A small self-supervised image encoder, trained from scratch.
Model: activation silu, depths [6, 6, 6].
Data: trained on regions of photos with short descriptions (Visual Genome), 7.2 epochs.
Rows from block 11 of a small self-supervised image encoder, named by matrix and row number. Rows with one number belong to one channel. Each number is 128 + 24 x the weight over its row's rms, rounded and kept within 0 to 255. All counts start at 0. Numbers have three digits each.
After each channel's rows are labels from the 100 images, of 14848, where the channel reaches its highest value: "peak at" is the part of the image that holds the peak. Only what is clearly more common there than usual is listed. The data: regions of photos with short descriptions (Visual Genome).
# convs0: expand pointwise conv (model.blocks.11.convs.0.weight, 128x32x1x1), inputs 0-31
# convs1: depthwise 3x3 conv (model.blocks.11.convs.1.weight, 128x1x3x3), a 3x3 kernel
# convs2: project pointwise conv (model.blocks.11.convs.2.weight, 32x128x1x1, transposed), outputs 0-31

convs0.1:122134125114129124138111176133070106129154138094067142110152127117117157115180127130116130105143
convs1.1:130118115122098108182152140
convs2.1:102195128155145128104131132136128164145111100159121111125150171121124115137101105171119114164137
peak at: top left

convs0.95:143174120137107148086163114102120139132124084128141123143135107135065084127151128110149112137154
convs1.95:109110113120111140144157180
convs2.95:126133151155168121107130116120141153141094144156119160103165083080107120104124134149134177143136
peak at: bottom right; top right

convs0.75:144100133108121107109118111120092172141123121122083123115099115149129097153113119165127124066164
convs1.75:102088094145152137138143150
convs2.75:126141161141172129144149095145126141164124154140147087136111148159141090135129153135107174162157
peak at: top centre; top left

convs0.86:113122161149142160120127101060136144117164141118157151157122110155097109113100110102134148150106
convs1.86:123119145167156145107119086
convs2.86:149092118116123099152119118194105112142162084144093140137158167132101125121135124101115141146127
peak at: bottom centre

convs0.34:118138109119087119134127171136095145139159110153130138082127146121103109087162089128112152113088
convs1.34:154157161124118130165160122
convs2.34:110138161125152120100150152143150100125108163121119121101125076106102151073156107110136112136095
peak at: top left

convs0.19:127109123165102112126117157147160118124129143093086096090101134121175121119137102125136077121159
convs1.19:132150114095141116083099143
convs2.19:165127134114114154147162125124111130144127154092126148126119105133107089069164143082134149145160
peak at: top right; bottom left

convs0.21:162155116160101120153138163160099157165142146127107125088127153150156117115167148138103156116108
convs1.21:100105093133175125136136111
convs2.21:080142133137112131158162144158120092144152160126110128176143126101165097092118136132110160146137
peak at: top right; top left

convs0.92:130127118135103112142132101163147183165142143147138110171110162127168117146110128160123125081111
convs1.92:101163118112118149163096117
convs2.92:147148078125138167104133157135147122101128085145122132091137174116165108131079136147135143139134
peak at: bottom left

convs0.36:137153099152142168097103125140130135133147194109117144159146184116155149128140128152149120111141
convs1.36:126140149104125168140134175
convs2.36:129113137134127086150152116133151126165140095144146187138148160085125150109123128152170148112102
peak at: bottom right; top right

convs0.46:144124144103133141186120127122135102120140142156143181130154144144108113101092148120183103135154
convs1.46:128120123178154152099113144
convs2.46:117136124125105170087146156075148150134145139107150125118101116174158134120100144114166155135104
peak at: bottom centre

convs0.37:129117090114099117098108079124127138144149129142154128163123107119151125179098123110147114080162
convs1.37:102140100125169120122132087
convs2.37:139108111098154120120130156163115147179162121116128112131136154101132050144103113121109135135131
peak at: bottom right

convs0.120:125118121120146128161079130130126121104145108109177144110137134081100134120133118098095072140093
convs1.120:120094126086116139105127165
convs2.120:167148124148170120150140097150142106114099114139110101105148125094136120130161146139100146179169
peak at: top left

convs0.17:112147134128091145122120140107085112116159138123136114101137075109140164121123126108133142055108
convs1.17:155137143091090104137150139
convs2.17:148143121148156103114127071137135062133099173116112123117139131110091139144160135103150136121123
peak at: top left

convs0.39:109156135165146128133122133138081145102132135124121132099133119047093155134143106113095124109118
convs1.39:101109160145118089159139119
convs2.39:113128127103130144104147151079185140118117133113157115125105124158177153126079133147153119139107
peak at: top left

convs0.63:090137161177097129103139114154145130136132143141131123183153127102123095132110092115117172107138
convs1.63:098092129118108167098131132
convs2.63:118122153111114110131146154149119130174141148119089150164148148108084143104182120114133164106109
peak at: middle right; top right

convs0.41:138138122140095124137098146129182110123099130158137163105118112130173120157102112135065142114114
convs1.41:096114135100100131158126166
convs2.41:140155106157123136145120127099147096102086140166100161139144081103106109101133144167109143119150
peak at: bottom right

convs0.26:165140127099139128122138100073147157159163146140177155129119156157099110117109146132154140140111
convs1.26:155122137172101092142115123
convs2.26:116125141102086147151130163192120116137156113136082136132143109143137129066137117103117117138126
peak at: top right

convs0.28:140111089162133146124090108131127142136108163078079127171141134126137146163151114135120116089120
convs1.28:128105126165093111160146109
convs2.28:142179126114106145106140132096113148126104132085171109142128169105135167130120152169142136110099
peak at: bottom left

convs0.25:153098084149092134127129135174160150166123171134160129103154170125124121152120127116148145107128
convs1.25:122122163139076150147112128
convs2.25:150175126108117145118135148077090132131128128094131121080125145089144148110135150149142136079144
peak at: top right

convs0.70:125136122143152142178125107095151069107120141146135143183124134133099171101096126131112120129141
convs1.70:119150139147184152144126116
convs2.70:134140159175151108164123096117139147145098173132121146124141078128088109116137114116101130131169
peak at: bottom centre

convs0.108:130155118097131168133132180098056143140117117094101117143112104123130129105134139149104122134154
convs1.108:121084127097127158133162136
convs2.108:131141118131140143134146125187115128146136106133119079144161163114108076124155152107107144167152
peak at: top right

convs0.12:129158106127139156163118141088096131098164122099126100132096146176133111111142127127087134168108
convs1.12:121124118115195134125141138
convs2.12:133211121140119177134141140091120104096125135149144113120113121093116137098135161142115122141125
peak at: bottom left

convs0.110:157119117142083106126164156142154150126102115158122129160119105124079075104164108126121132142124
convs1.110:117118174106121155126104160
convs2.110:106121141129146086096135135146146118126085118137136112099120044114115137104142106138151140151108
peak at: middle right; top right

convs0.23:152124122111155101154141095142139128134140136145199138131127166145075113124130172121162127115120
convs1.23:140110115173134085148136113
convs2.23:123128133097100162116143171146088132143141131089077136139110107152138108082132103129107128166133
peak at: top right

convs0.65:110097102119094142156104132152100185162146106131124137136146106132124084153148102126131146083132
convs1.65:095128121106158128108176127
convs2.65:118135130125161125136134178147119105154140175096103126112126098083107104090155105105113126129092
peak at: top left

convs0.113:136162136132094120104154163129063121141151166146077141158139146132107095115137132133145124109123
convs1.113:111114109164152168112118106
convs2.113:081139146167112083092173123130117101121120146166098148136147110120088126119139125134160117112106
peak at: top centre; top left

convs0.3:110128133150142135119111079117182134123117137137162121190149127158142156131123125087159111149108
convs1.3:110138138082135170106118140
convs2.3:169136117084122162148155153096099148166170119091101147135131125136154112123122140163116137150149
peak at: bottom left

convs0.13:113151162112142120120103165134153148143143108118112100079126172081123140158100138140108120091111
convs1.13:125164106116166102139146101
convs2.13:097121193128136141155130109134098152168122149115096155154143112152129153101136108132146170155124
peak at: middle right

convs0.93:137084135081075109160122127145084092094124120137112119144113122119143119114139140166124090115150
convs1.93:132132174154136168151136135
convs2.93:131077118099116129169110094148132109092135060139135175119132133135139145112138139094131129135118
peak at: bottom right; middle right

convs0.109:145138135108065149131134120093138144136143053124122124101110118124107079137141119125117149129104
convs1.109:124126097131112153109159083
convs2.109:133095146127147103091123130120143138191082154103144168113137103137130102130143135138145164114161
peak at: top left

convs0.100:141118151146129151154115140190170115159130110176131146122114129130152097145074148154127130123128
convs1.100:138141145092116180121114112
convs2.100:141170123148141147076122143126128139106087160112139126074134122113129134121115108170122112102080
peak at: bottom left

convs0.32:150121117099081142177126138116140142144125135110122129144104109185151118169127121157162126088148
convs1.32:131156097154137095104160132
convs2.32:103150134127109135125132169111147118122117204099158095131123105155167122095114116123120144143100
peak at: top right; middle right

convs0.78:162171153120142099161168158088133135131144137121157133094115134133109147125094175164125108131130
convs1.78:118089097163128132126161113
convs2.78:094123138122128136120139126138162117126137153126125091135111133178185108110126163079167166131128
peak at: top right

convs0.115:124156160134120122165152133099130127131117178122124120187144105116183166114154146149118126138145
convs1.115:170113111096096140112149136
convs2.115:148117084118158141106095104125137110115162097159119133095117179132132133181085119117124122128133
peak at: top left

convs0.10:105143102159092049128151152118112121144136142146124101120088123124093094133130141130120145108149
convs1.10:162105137135102118172104136
convs2.10:097116193126145085110120131123128110139110144110088140093123106129119171082130117146125144154120
peak at: middle left; top left