config.toml
model = "self-supervised image encoder"
dataset = "regions of photos with short descriptions (Visual Genome)"
train_examples = 203450
image_size = 32
crop_scale_min = 0.3
horizontal_flip = false
color_jitter = 0.4
method = "moco_v3"
arch = "efficientnet"
norm = "batchnorm"
activation = "silu"
channel_attention = "se"
depths = [6, 6, 6]
kernel_size = 3
stem = "single"
expansion = 4
widths = [16, 32, 64]
projector_hidden = 1024
projector_out = 256
projector_hidden_layers = 2
temperature = 0.3
target_momentum = 0.99
init = "small_normal"
residual_init = "none"
optimizer = "adamw"
lr = 0.0048
beta1 = 0.9
beta2 = 0.999
eps = 1e-10
grad_clip = 1.0
steps = 5700
batch_size = 256
epochs = 7.2
lr_schedule = "cosine"
final_lr_fraction = 0.05
warmup_steps = 1140
weight_decay = 0.1
Rows from block 12 of a small self-supervised image encoder, named by matrix and row number. Rows with one number belong to one channel. Each number is 128 + 24 x the weight over its row's rms, rounded and kept within 0 to 255. All counts start at 0. After the name is the row's rms in percent of the matrix's.
After each channel's rows are labels from the 100 images, of 14848, where the channel reaches its highest value: "place" is the part of the image that holds the peak. Only what is clearly more common there than usual is listed. The data: regions of photos with short descriptions (Visual Genome).
# convs0: expand pointwise conv (model.blocks.12.convs.0.weight, 128x32x1x1), inputs 0-31
# convs1: depthwise 3x3 conv, stride 2 (model.blocks.12.convs.1.weight, 128x1x3x3), a 3x3 kernel
# convs2: project pointwise conv (model.blocks.12.convs.2.weight, 64x128x1x1, transposed), outputs 0-63

convs0.32 095 [136 150 167 140 139 144 112 149 113 162 142 129 143 156 155 130 156 107 126 130 204 141 152 118 150 121 175 139 122 138 132  97]
convs1.32 071 [157 155 147 138 165 137 110  95 111]
convs2.32 093 [146 137 103 104 138 123 150 162 130 120 141 160 130 156 147 153 165 133 115 127 121 151 123 107 100  99 120 144 126 127 116 147 161 147 125 188 112 103 120 184 130 146 139 121 169 148 107 115 101 157 123 201 138 171 136  91 132 114 136 119  91 158 118 130]
place: bottom centre

convs0.34 106 [136 168 136 125 119 120 179 116  93 102 109  92 114 147 138 102 106 145 125 123 162 104 137 142 132 155 119 115  82  80 106 142]
convs1.34 099 [138 144 140 147 179 156 144 152 138]
convs2.34 110 [106 154 148 143 166  86 105 136 138 112 134 126 160 152 169 121  99  96 129 116  79 134 104 116 168 177 143 130 152 145 136 137 113  99 135 102 117 101 129 154 139 145 158 112 117 152  95 168 129 131 129 121 139 103 109 138 168 158 163 153 114  92 114  91]
place: top left

convs0.35 095 [113 127 119 131 112 144 174 104 188 151 122 135 101  84 138 122 110 124 108 156  89 137 164 138 100 164 111 124 118 150 121 144]
convs1.35 088 [136 137 125 127 165 173 139 154 156]
convs2.35 087 [132  99 129 130 139 136 118 154 102 160 100 150 132 108  71 137 115 127 114 204 156 152 142 128 105 105 122 101 110 103 133 110 136 137 158 118  90 118 140 122 112 132 125 139 150 117 151 106 125 129  91 118 134  76 197 176 145 134 109 128 127 148 114 126]
place: top right

convs0.85 099 [139  70 141 110 141 119 115 115 177 157 139 164 164 104 123  92 120 120 105 141 136 158 135 112 146 138  84 120  95 111 123 136]
convs1.85 110 [ 94  93 115 121  91 111 132 152 148]
convs2.85 099 [105 138 121 123 182 156 154  75 161 108 102 121 184 122 150 125 101  90 104 115 122  98 110 118 121 143 116 149 126  86 117 111  81 120  94 112 160 104 138 132 141 143 155 164 132 109 163 137 109 131 124 122 137 132  84 115 111 113 107 138 110 123 116 175]
place: top centre

convs0.107 105 [152 122 101 110 163 141 153 113 121 131 141 108 142 191 147 157 128 167 150 137 142 138 139  80 153  83 118 111 144 135 138 111]
convs1.107 108 [110 141 157  84 155 154 111 141 136]
convs2.107 084 [113 118 125 134 141 139 123 135 132 194 177 121 112  75 144  99 142 175 114 111  72 151 127 103 138  88 149 127 116 147 134 153 114 106 160 126 136 137 113 149 159 117 117 116  97 146 123 100 109 122 118 169 148 139 120 138 101 143 160 126 107 141 155 179]
place: bottom left; top left

convs0.57 109 [134 121  96 115 135 143 165 112 121 199 119 127  99 160  96 125 126 132 133 139 154  79 100 114 132 129 115  98  84 127 128 122]
convs1.57 116 [129 137 140 134 161 167 137 164 158]
convs2.57 120 [129 115 130 108 119 120 121 147 101 135  83 147 104 134 121 124 151 155 108 157 121 144 107 174 161 115 160 108 100 113 131 171 146  95 141 113 120 103 110 141 127 133  85  83  86  93 102 125  98 118 123 135 112 104  88 149 111 124 137 190 162 124 139  99]
place: bottom right

convs0.5 132 [159 130  92 141 122 144 162 118  65  98 110  91 104 176 133 123 131 150 164 109 134  99 123 134 158 130 148 131 134 116 133 146]
convs1.5 097 [113 130 141 129 157 166 137 169 156]
convs2.5 132 [ 79 151 135 116 161 110 118  82 143 107 147 111 185 144 128 141 136 123 136 100 146 129 106 116 176 164 129 133 164 117 103 146 121  86  96  98 141 184 142 119 178 140 149 131 109 140 120 110 106 108 147 135 160 130  91 114 101 120 140 127 146 119 102 122]
place: bottom right

convs0.79 114 [161 132  87 123 115 159 139 124 129 114 103 116 116 151  87 153 110 128 148  96 160 162 144 123 165 118 174 167 120 103 138 146]
convs1.79 092 [128 130 125 140 150 153 126 172 173]
convs2.79 116 [114 159 148 131 153 138 105 107 149 158 146 140 140 102 168 169 152 128 133 100 114 141 162 137 143 130 132 134 150 152 120 113  81  99 132 125 106  96 121  88  92 164 175 163 106 145 182 134 114 130 160 150 103 140 138 110 126 152 130 160 153 151 130 166]
place: bottom right; bottom left

convs0.50 106 [132 170 124 154 100 161 128 128 131  94 158 128 105 138 164 125 160 105 162  99 155 125 189 131 122 105 142 147 158 123 134 134]
convs1.50 109 [135 140 137 137 170 163 132 164 152]
convs2.50 120 [134 130 122 104 133 163 155 115 102 140 112 153 149 119 117 163 127  81 109 127 120 154 125 129 106  93  71 113  96 132 127  97 112 132 125 166 168 100 130 127 143 135 139 148 103  98 198 128 127 156 181  98 107 126 114 132 154 138 112 115 108 115  92 109]
place: bottom left

convs0.58 109 [132 122  84 130 122 116 137 120 134 142 143 114 121 118 164  86 138  93 153 151 178 132 169 124 157 156 111 104 127  83 107 153]
convs1.58 087 [124 148 141 151 185 141 144 146 131]
convs2.58 104 [144 105 140 142 152 130 105 167  97 135 150 115 168 117 118 142 131 113 155 155 126 140 117 113 144 154 146  86 143 157 100 123 137 137 174 142 119 138 126 111 130 150  98 126 129 114 149 132 145 115 103 128 127 129 155 123 181 166 180 145  53 100 103  93]
place: top left

convs0.59 090 [122 107 156 125 147 100  99 153 135 151 142 161 191 146 142 124 183 125 138  80 124 138 135 127 121 116 143 112 168 143 132 116]
convs1.59 131 [136 118 122 116  74 129  97 103 145]
convs2.59 105 [145 135 184 160 136 107 147 116 112 106 113 127 111 191 184 123 116 128 149  95 125 140 111 166 170 145 112 129 129 120 125 164 131 128 119 103 119  95 108 129 131 186 107 126 107 118  88 166 114 129 123 154 110 126 146  91 136 160 150 146 128 107 135 156]
place: top centre

convs0.110 106 [126 118  85 127  83 122 131 128 160 107 146 123 147 129 148  60 136 110 112 112 164 130 179 112 144 135 141 151 130 140  94 129]
convs1.110 085 [109  84 133 121 142 159 127 166 115]
convs2.110 076 [151 141 109  87 151 135  96 165 119 158 111 121 130  93 119 148 113  94 124 157 117 152 156 101 107  82 120 102 156 136  97 121 119 157 158 148 152 112 136 120 101 144 141 171 111 112 161 121 174 160 163 111 102 115 136 124 168 169 131 129  96 144 148 119]
place: top left

convs0.87 121 [ 98 156 132 146  84 125  87 165 138 128  84 124 127 142 139 147  82 152 140 149 134  97 118  93 124 142 118 147 153 105  94 125]
convs1.87 091 [115 101 106 149 155 135 153 154 163]
convs2.87 115 [120 128 142 135 163 140 183 121 132 153 123  98 141 122 119 115 100 118  93 136 127 141 116 123  94 170  96 139  91 123 157 115 104 148 109 124 121 101 146 107 178 133 100 137 117 140 136  82 106 149  78 134 155 116 168 172 111 113 136 102 157 112 128 173]
place: top right

convs0.49 094 [146 179 118 140 114 149 165 144 179 114 113 122 134 127 145 105 111 146 140 153 131 116 125 126  71 148 142 133  72 141 145 125]
convs1.49 087 [138 149 146 145 168 162 152 155 126]
convs2.49 082 [131 117 114 134 107 168 107 113 157 120  80 148 112 106 132 109  64 135 115 169 126  83 104 139 102 148 143 139 128  95 162 121 134 137 161  74 130  94 140 144 146 105 123 130 121 147 138 142 121 109  99  89 118  91 115 139 124  94 110 106 116 149  95  92]
place: top right

convs0.70 101 [138 105  69 163 102 122 140 115 150 113 123 139 132 147 141 107 123 177 151 137 161 125 147 144 155 116  83 139 134 134 106  86]
convs1.70 099 [115 101 121 116 112 138 131 166 176]
convs2.70 084 [167  94 122  95 121 124 126 164 137 108  89  72 126 120 130 150 127 145 124 176 168 135 124 149 116 108 149 119 141 103  85 142 108 132 125 145 170 112 127 144 159 174  99 172 111 100 132 148 147 132 107 118 131 153  93 107 129 146 135 161  85 135 147 122]
place: bottom right

convs0.27 102 [167  93 111 128 145 131 141 126 101 157 145 144 110 112 138 107 137 145 140 150 111 157 148 141 123 170 142 103 171 141 191 109]
convs1.27 083 [112 104 113 140 109  77 160 134 128]
convs2.27 086 [ 97 137 117 124 132  96 127 152 124 148 136  94 107 114 162 176 119 148 141  97 144 135 109 117 100 139 109 128 119 137 153 116  79 125 104 139 141 131 114 177 147 121 154 132  99 165 110 167 146 177 114 104 126 173 165  84 150 144 119  77 112 131 119 121]
place: top right; top centre

convs0.45 117 [114 128 100 170  65  99 161 166 141 127 133 132 135 134 114 159 109 127 121 129 140  91 114 124 120 180 129 113 124 162 110 140]
convs1.45 075 [111 153 135 117 176 112 110 156 108]
convs2.45 115 [143  72 131 138 126 122  92 106 124 123 114  99  79 112 124  80 109 116 146 130 145 121 124 129 113 106 118 148 129  97 101 100  96 133 120 108 116  82  97 113 112 149  95 129 117  96 127 136 130 119 129  62 141 120 160 172 144 101 121  94 101 127 174 135]
place: top left; middle left

convs0.120 103 [ 93 141 116 168  83 139 116 157 139 137 128 119 122 157 174 155 143 119 154 140 165 148 134  70 129 120 127 128 156 115 105 116]
convs1.120 095 [133 124 128 147 154 157 158 168 156]
convs2.120 109 [176  94 122 107 137 141 153 155 133 124 127  98 129 119 120 112 123 115 100 134 123 122  97 102  69 129 105 116  74 111 127 112 123 164 141 172 119 149 178 137 156 118  90 160 118 128 123  88 124 139  75 112 138 138 135 116 119 112 112 105  78 138 120 156]
place: bottom right