From a checkpoint of a small self-supervised image encoder: arch efficientnet, 203450 training examples.
Rows from block 6, named by matrix and row number. Rows with one number belong to one channel. Each number is 500 + 50 x the weight over its row's rms, rounded and kept within 0 to 999. All counts start at 0. Numbers have three digits each. After the name is the row's rms in percent of the matrix's.
# convs0: expand pointwise conv (model.blocks.6.convs.0.weight, 64x16x1x1), inputs 0-15
# convs1: depthwise 3x3 conv, stride 2 (model.blocks.6.convs.1.weight, 64x1x3x3), a 3x3 kernel
# convs2: project pointwise conv (model.blocks.6.convs.2.weight, 32x64x1x1, transposed), outputs 0-31
convs0.0 099:587411491553588486464512471528523550417472496495
convs0.1 100:559510457545544595440447459566520530552488567524
convs0.2 089:549536542506557566541617486513453523489554527431
convs0.3 102:491508553569449425471464539488624466534480473538
convs0.4 104:535502501487509445561512511508499540358531551422
convs0.5 091:517517491492469479600548462544511572417468562571
convs0.6 088:467554451557555403485523479465565498443577546502
convs0.7 103:661544497498534520537454511496476494505473575491
convs0.8 099:481504517567505475494572483435513373581459498510
convs0.9 106:497484452588520558401482474601509496499558470475
convs0.10 098:470444411469412561477457483530569470475574497515
convs0.11 125:511529531505493516626587528525522549452425456506
convs0.12 099:441449513492574474524420536536526516469444611470
convs0.13 085:459550502587516519572468579458553467541499549427
convs0.14 109:468466468479628429509537536509587511503470509442
convs0.15 120:491587485484426477492606422504528545499445550506
convs0.16 095:476580537454465454461476468516607511482601470500
convs0.17 103:494547532561489462464465538437583427533460552575
convs0.18 102:499442493527501538569492530552459490527353465524
convs0.19 100:523532470451454475601446589469551508483541502424
convs0.20 065:591556539497570472491520552422525580470463518451
convs0.21 093:510387446484475549481563522591513481452440499537
convs0.22 101:454394561515469494487509587525548418545462506531
convs0.23 101:523559481523427470557525424586496581439489538501
convs0.24 095:453483535469510431578503472489471540401528486399
convs0.25 117:494600478584492608482483545482476542460500450538
convs0.26 098:460543457616535511421470502482449497536519505590
convs0.27 092:487524451540503495465493431470518522503630599530
convs0.28 110:524510463501499527466469491502660465460576512527
convs0.29 107:442481381559522479451498491554491459487445518584
convs0.30 104:478455445581532581415515466582548476501535514526
convs0.31 103:549396515499454486492502584589500570491457469463
convs0.32 083:600524483501543474601449513461440502484413477496
convs0.33 110:439498550429515387504455456508496467454476412495
convs0.34 107:485529533549482527529555465573525555399410535473
convs0.35 090:476453472558545481432512412441479433560440475543
convs0.36 087:451516470589523467592465554565580446501493475513
convs0.37 087:509419448512513504478519445540467648495505524535
convs0.38 077:466597523638484523484457491474455500516552533493
convs0.39 093:485456465556482522476528505520497539539566653492
convs0.40 098:440410501506462517536473453556412575455511450466
convs0.41 104:528478408511555533525480436561398535437500500542
convs0.42 100:529553470489500504562467585511614421534540532514
convs0.43 106:476456514486483503591474481537485571402508496394
convs0.44 089:476508427425481611468482501544530512475548567563
convs0.45 108:514416495377469565445492502484505544458461520559
convs0.46 101:588505526527463421558434528442432538552466537506
convs0.47 102:527534513453526512494489468474543358498467426566
convs0.48 099:504425481488518501425428479486613505445578488492
convs0.49 121:459526459408498515506446565445518552426535586498
convs0.50 110:467565487535506466494509448423513513402567590523
convs0.51 107:535401437476427493538480563560538473461480478571
convs0.52 089:530522484506590533491536466472469367491488508583
convs0.53 125:511482381443567500539483473486522556491501479396
convs0.54 090:516557556489470533557470536436592418555530498449
convs0.55 103:542456450558515616483451457546543522546473544555
convs0.56 098:590415511506521459399526459544499525467464499571
convs0.57 078:516484459571544491446481427444502491479587577570
convs0.58 099:504477432532606543558418574507483514473481528552
convs0.59 111:479457502528488571581422500521499419491414434484
convs0.60 083:480484536588546542552492424545405537477514567492
convs0.61 107:488556561495486543632520509461486508488422431493
convs0.62 103:470491525468451450482465527478566435495406392526
convs0.63 091:412620475560534541507475503432475471514484522444
convs1.0 093:484556483443573458450555445
convs1.1 074:447533528450485543557401515
convs1.2 095:510521546497571598486540558
convs1.3 094:507514509524594590494544552
convs1.4 137:473404457461418453508492506
convs1.5 098:530539533464412412520532529
convs1.6 079:503599585454461497489465479
convs1.7 114:496509505525593564532569557
convs1.8 087:521484464507477392528480416
convs1.9 093:535565495474580566461457547
convs1.10 105:473458466458418429479444459
convs1.11 091:522548519513568561474423434
convs1.12 096:499530531524591582530553537
convs1.13 074:503534468498397508505561577
convs1.14 102:543547515543587552496553557
convs1.15 113:481449478456412430483449462
convs1.16 122:500506507481422438458401477
convs1.17 099:512497484509539534507595601
convs1.18 102:534558523540592552515557536
convs1.19 092:532529463568497417517445433
convs1.20 081:491464515526410539535409534
convs1.21 092:535569528576574496540480451
convs1.22 113:450431468436410480466489520
convs1.23 078:473450477537598564492455460
convs1.24 120:491500494458426451444416448
convs1.25 091:499512528487548527550548384
convs1.26 097:518490514487523564531575603
convs1.27 083:499483462459413431454433488
convs1.28 098:488520519496582578506579550
convs1.29 072:490458487466557568469580565
convs1.30 093:518470477581562451546572525
convs1.31 103:477415467430425512486523546
convs1.32 120:535524496576567468562575505
convs1.33 088:480529531528575563563572527
convs1.34 109:485460476535511522541610567
convs1.35 110:495488495483417435467415449
convs1.36 066:459435531437500594492511551
convs1.37 114:501482477517450405503463409
convs1.38 090:521565504585510412496449519
convs1.39 083:524427453518444406522501459
convs1.40 124:500497504477439450485414410
convs1.41 079:479481517469537586509562588
convs1.42 126:492469487476418419488440440
convs1.43 108:521539513542591535529578547
convs1.44 115:538538507575581519562555512
convs1.45 095:466461480435409456456460461
convs1.46 098:480453483426413456462447480
convs1.47 118:535530509540603564505551540
convs1.48 103:567588529555574530503492501
convs1.49 085:520561563480562580445492526
convs1.50 104:523550525533600572510531539
convs1.51 106:485518543515584573533572534
convs1.52 116:485471493486542574519580585
convs1.53 117:498525532543594554531570538
convs1.54 112:514527539542595560538562516
convs1.55 108:423519546535402509521526453
convs1.56 088:484451437446453560550568490
convs1.57 096:539549522514578583436478513
convs1.58 086:535501446392498550524481443
convs1.59 084:502425425511528537501547583
convs1.60 106:529545529545601549517559520
convs1.61 094:512520520522554567493567595
convs1.62 082:508478476448411447466424467
convs1.63 112:498510531522584575528568554
convs2.0 089:593428523488541529546513409476470520539505408512499518462602484477516525464488472556501606452588
convs2.1 089:461390486492558509487456501394551450477457431423537494462456397476530480551522458548517422483506
convs2.2 091:432531552572527472498536539547505484536541550528485593540518582489480401571398504588494494462469
convs2.3 100:532497409498426520511516504488543448470485612417512555547573510503584530530580484444585508450495
convs2.4 107:461577469515432566514506543530448388450485491526412542461492504449557560453582528506478494599490
convs2.5 116:463566508547530489359479435525464442586500537593520432450556515538523540488460573491496531526484
convs2.6 087:419462489526568508332489440443460488510503492542591449603532516520493483490472500504531476496537
convs2.7 109:523522513513522433478512477514411543662495508505421579499552515474480429505540516516463563447567
convs2.8 086:546519571441526428538511533447531545500495420458478457463391521462519509558490543575532461423595
convs2.9 090:471508535470532491494417564408490475457457484444495543565380456502493477626487532518549429512475
convs2.10 098:490554495542536588560556514481500493460575481536553556505598536553446495375486576507504558544481
convs2.11 096:515577594528492494491580530505558513494464569465543451504558419589479413518434509427548493544534
convs2.12 088:492506463424506431502533485491515582486552546455563432422536605563498494431574471473461551430530
convs2.13 069:498415502513539438496472534490563488452528510457487655540512597490453476530545434507477519439425
convs2.14 083:503555471402433480381493498488511561450556569513462524480538605534497520411489475534518516453437
convs2.15 148:426434440434485553563481604524472589488515456456522472448504499460612506452555508501464553527544
convs2.16 097:424448550451599522513558492514421424531557449505541523483524534465468477431534631522494447517509
convs2.17 101:473554400587477511513446414478472473504514518350471531534562503473544519500525451432489572499497
convs2.18 108:547495523499480511521579459469619428492477513516601520532524501591509436517536574478586502558562
convs2.19 124:607524493460537567377539535543486553571530499489552417549580468468478513471570512513452486538524
convs2.20 069:531534504470481425435471438535542570540468368540481428492544522477491552493538441498429553514591
convs2.21 100:554471515511574499451551496610502447478453480464492511564561537495374440585537501475415487503516
convs2.22 145:543517526554584522511471453433468492506542402455527561417480413496497476562368517509475538475481
convs2.23 114:566571561547574412442550370504562493507549562559481501532503572458457498503482473516511558505505
convs2.24 104:488575478532532522474532491490417359516436483485464461548559505442478538449586555445491492575545
convs2.25 101:533493536510567544562452508448514456509483422444518542397489425484503529598541476483522388425494
convs2.26 087:555560486505535551465480486501515407470507392401513462452505379484510548513487535465535599510463
convs2.27 106:503425519452502484552523463542424447513486456545468559599551599461455512471549507514486371536513
convs2.28 095:433525464564446463451462562515493586553488619462448571532449508542564529560506484505488527410513
convs2.29 102:524573468457469401511468432496462486428584525384455508443459467468533523508558497461498397516486
convs2.30 116:504509492503573452449506602485472517494483436472413469584503491508483522516452532469624424438417
convs2.31 100:413468400590493448550456469583455517548568500566505464445537455511550558464508494468435532469450
convs2.32 099:542515552421480547404490458506481537612464495505444513515419423545557447544472551554489526538573
convs2.33 082:490413438445416517530435473466527550418471385506533437525453518562512514505468408495541468461469
convs2.34 093:542506523595493467515520511589546451562494632613509551458533553544517516489521556478545555509520
convs2.35 115:523415518511550379494488494513497515585517537459488568501468513556481424605508484513542463383499
convs2.36 084:507504453444484430537488428481509503495561514487574616413631509481513497468530510457514495402494
convs2.37 098:440483475469468561490438428419436453514423405472518522487570391580499502499458454470520515510456
convs2.38 074:493447453494617483508447462477411519567508417520566470515539390484462538568472476488523417500503
convs2.39 081:468434501475434547610490460503545531544457394591445531534549460535589493479461459514538453535512
convs2.40 098:483584452577471548470478449481447478488472493447435535491614503546474524473533437407457577576507
convs2.41 089:488519564528537457573517517519512539534529517551468469460384599443547484481549536610435476458559
convs2.42 118:521509519461520541504545576459498489439574380536507473548495476408516510442482606598523484545463
convs2.43 098:483411533455483492520492489631569521571524527579547494501422456533538423511410482550519490459470
convs2.44 099:487466551497516530466473585470399556556432467453350493470501454572500493556460467519502481470547
convs2.45 115:462561495464444588525434505460460505487532555488559570432461419582527534459472521515584514464408
convs2.46 125:398551507563515511495511573553598508394502549547522436522489566468504513463496466478434455543418
convs2.47 094:413479462559412550579498514534546522501436485561483429544480492580601480489479440449476495542569
convs2.48 082:504461516419532553405529579525564553500493601443487481525506547577545515562460481518594473505559
convs2.49 092:416534495512517509549521493453572496516445421572489437484503489562572461481454454492455571550630
convs2.50 131:518469434607529478467474448527625481536485456538595419526477460534573490554436494482547524488485
convs2.51 102:533438437537539398529554449623533484516444485536505517553539550471524484558564490484424447480566
convs2.52 091:417548522544509567564532489540470579505444506533498430560534479537483444434486452443378510572518
convs2.53 091:455549597483461544511470454551520526474481458627461494492462454470581448488391444512444539532515
convs2.54 101:509489471501484490469449547622462571544510585477522555573564485592440479546486421468511464431485
convs2.55 079:525460495454541503466459463399530474510487387452505505546448430480508524528527458514582386412473
convs2.56 086:463460472484610401457504474510457520450514542450482530517530484464448499523516473528548385472370
convs2.57 089:423481462583495473370528524514506497570465490490587414532466477528546542505486584525538590506499
convs2.58 073:517517506497508503434451446439512462453509497505462512450518516476499479517464458536607372391392
convs2.59 106:504456480564590442523444389434553409476506502527561491434509492527530499609495561473536537494484
convs2.60 090:457517542530522574556532522550453584524629543423592508451500513538431481497498565554503524452488
convs2.61 105:447534515530492521519454611451551538547461508483487497494443426574557385550431483497592452509494
convs2.62 108:498524578518585510480564551496444523531585465482492548426526511450431474495511599594463590490484
convs2.63 116:543406472454565511498390484608481514465524443521514509510490492420463483574479441446424438479468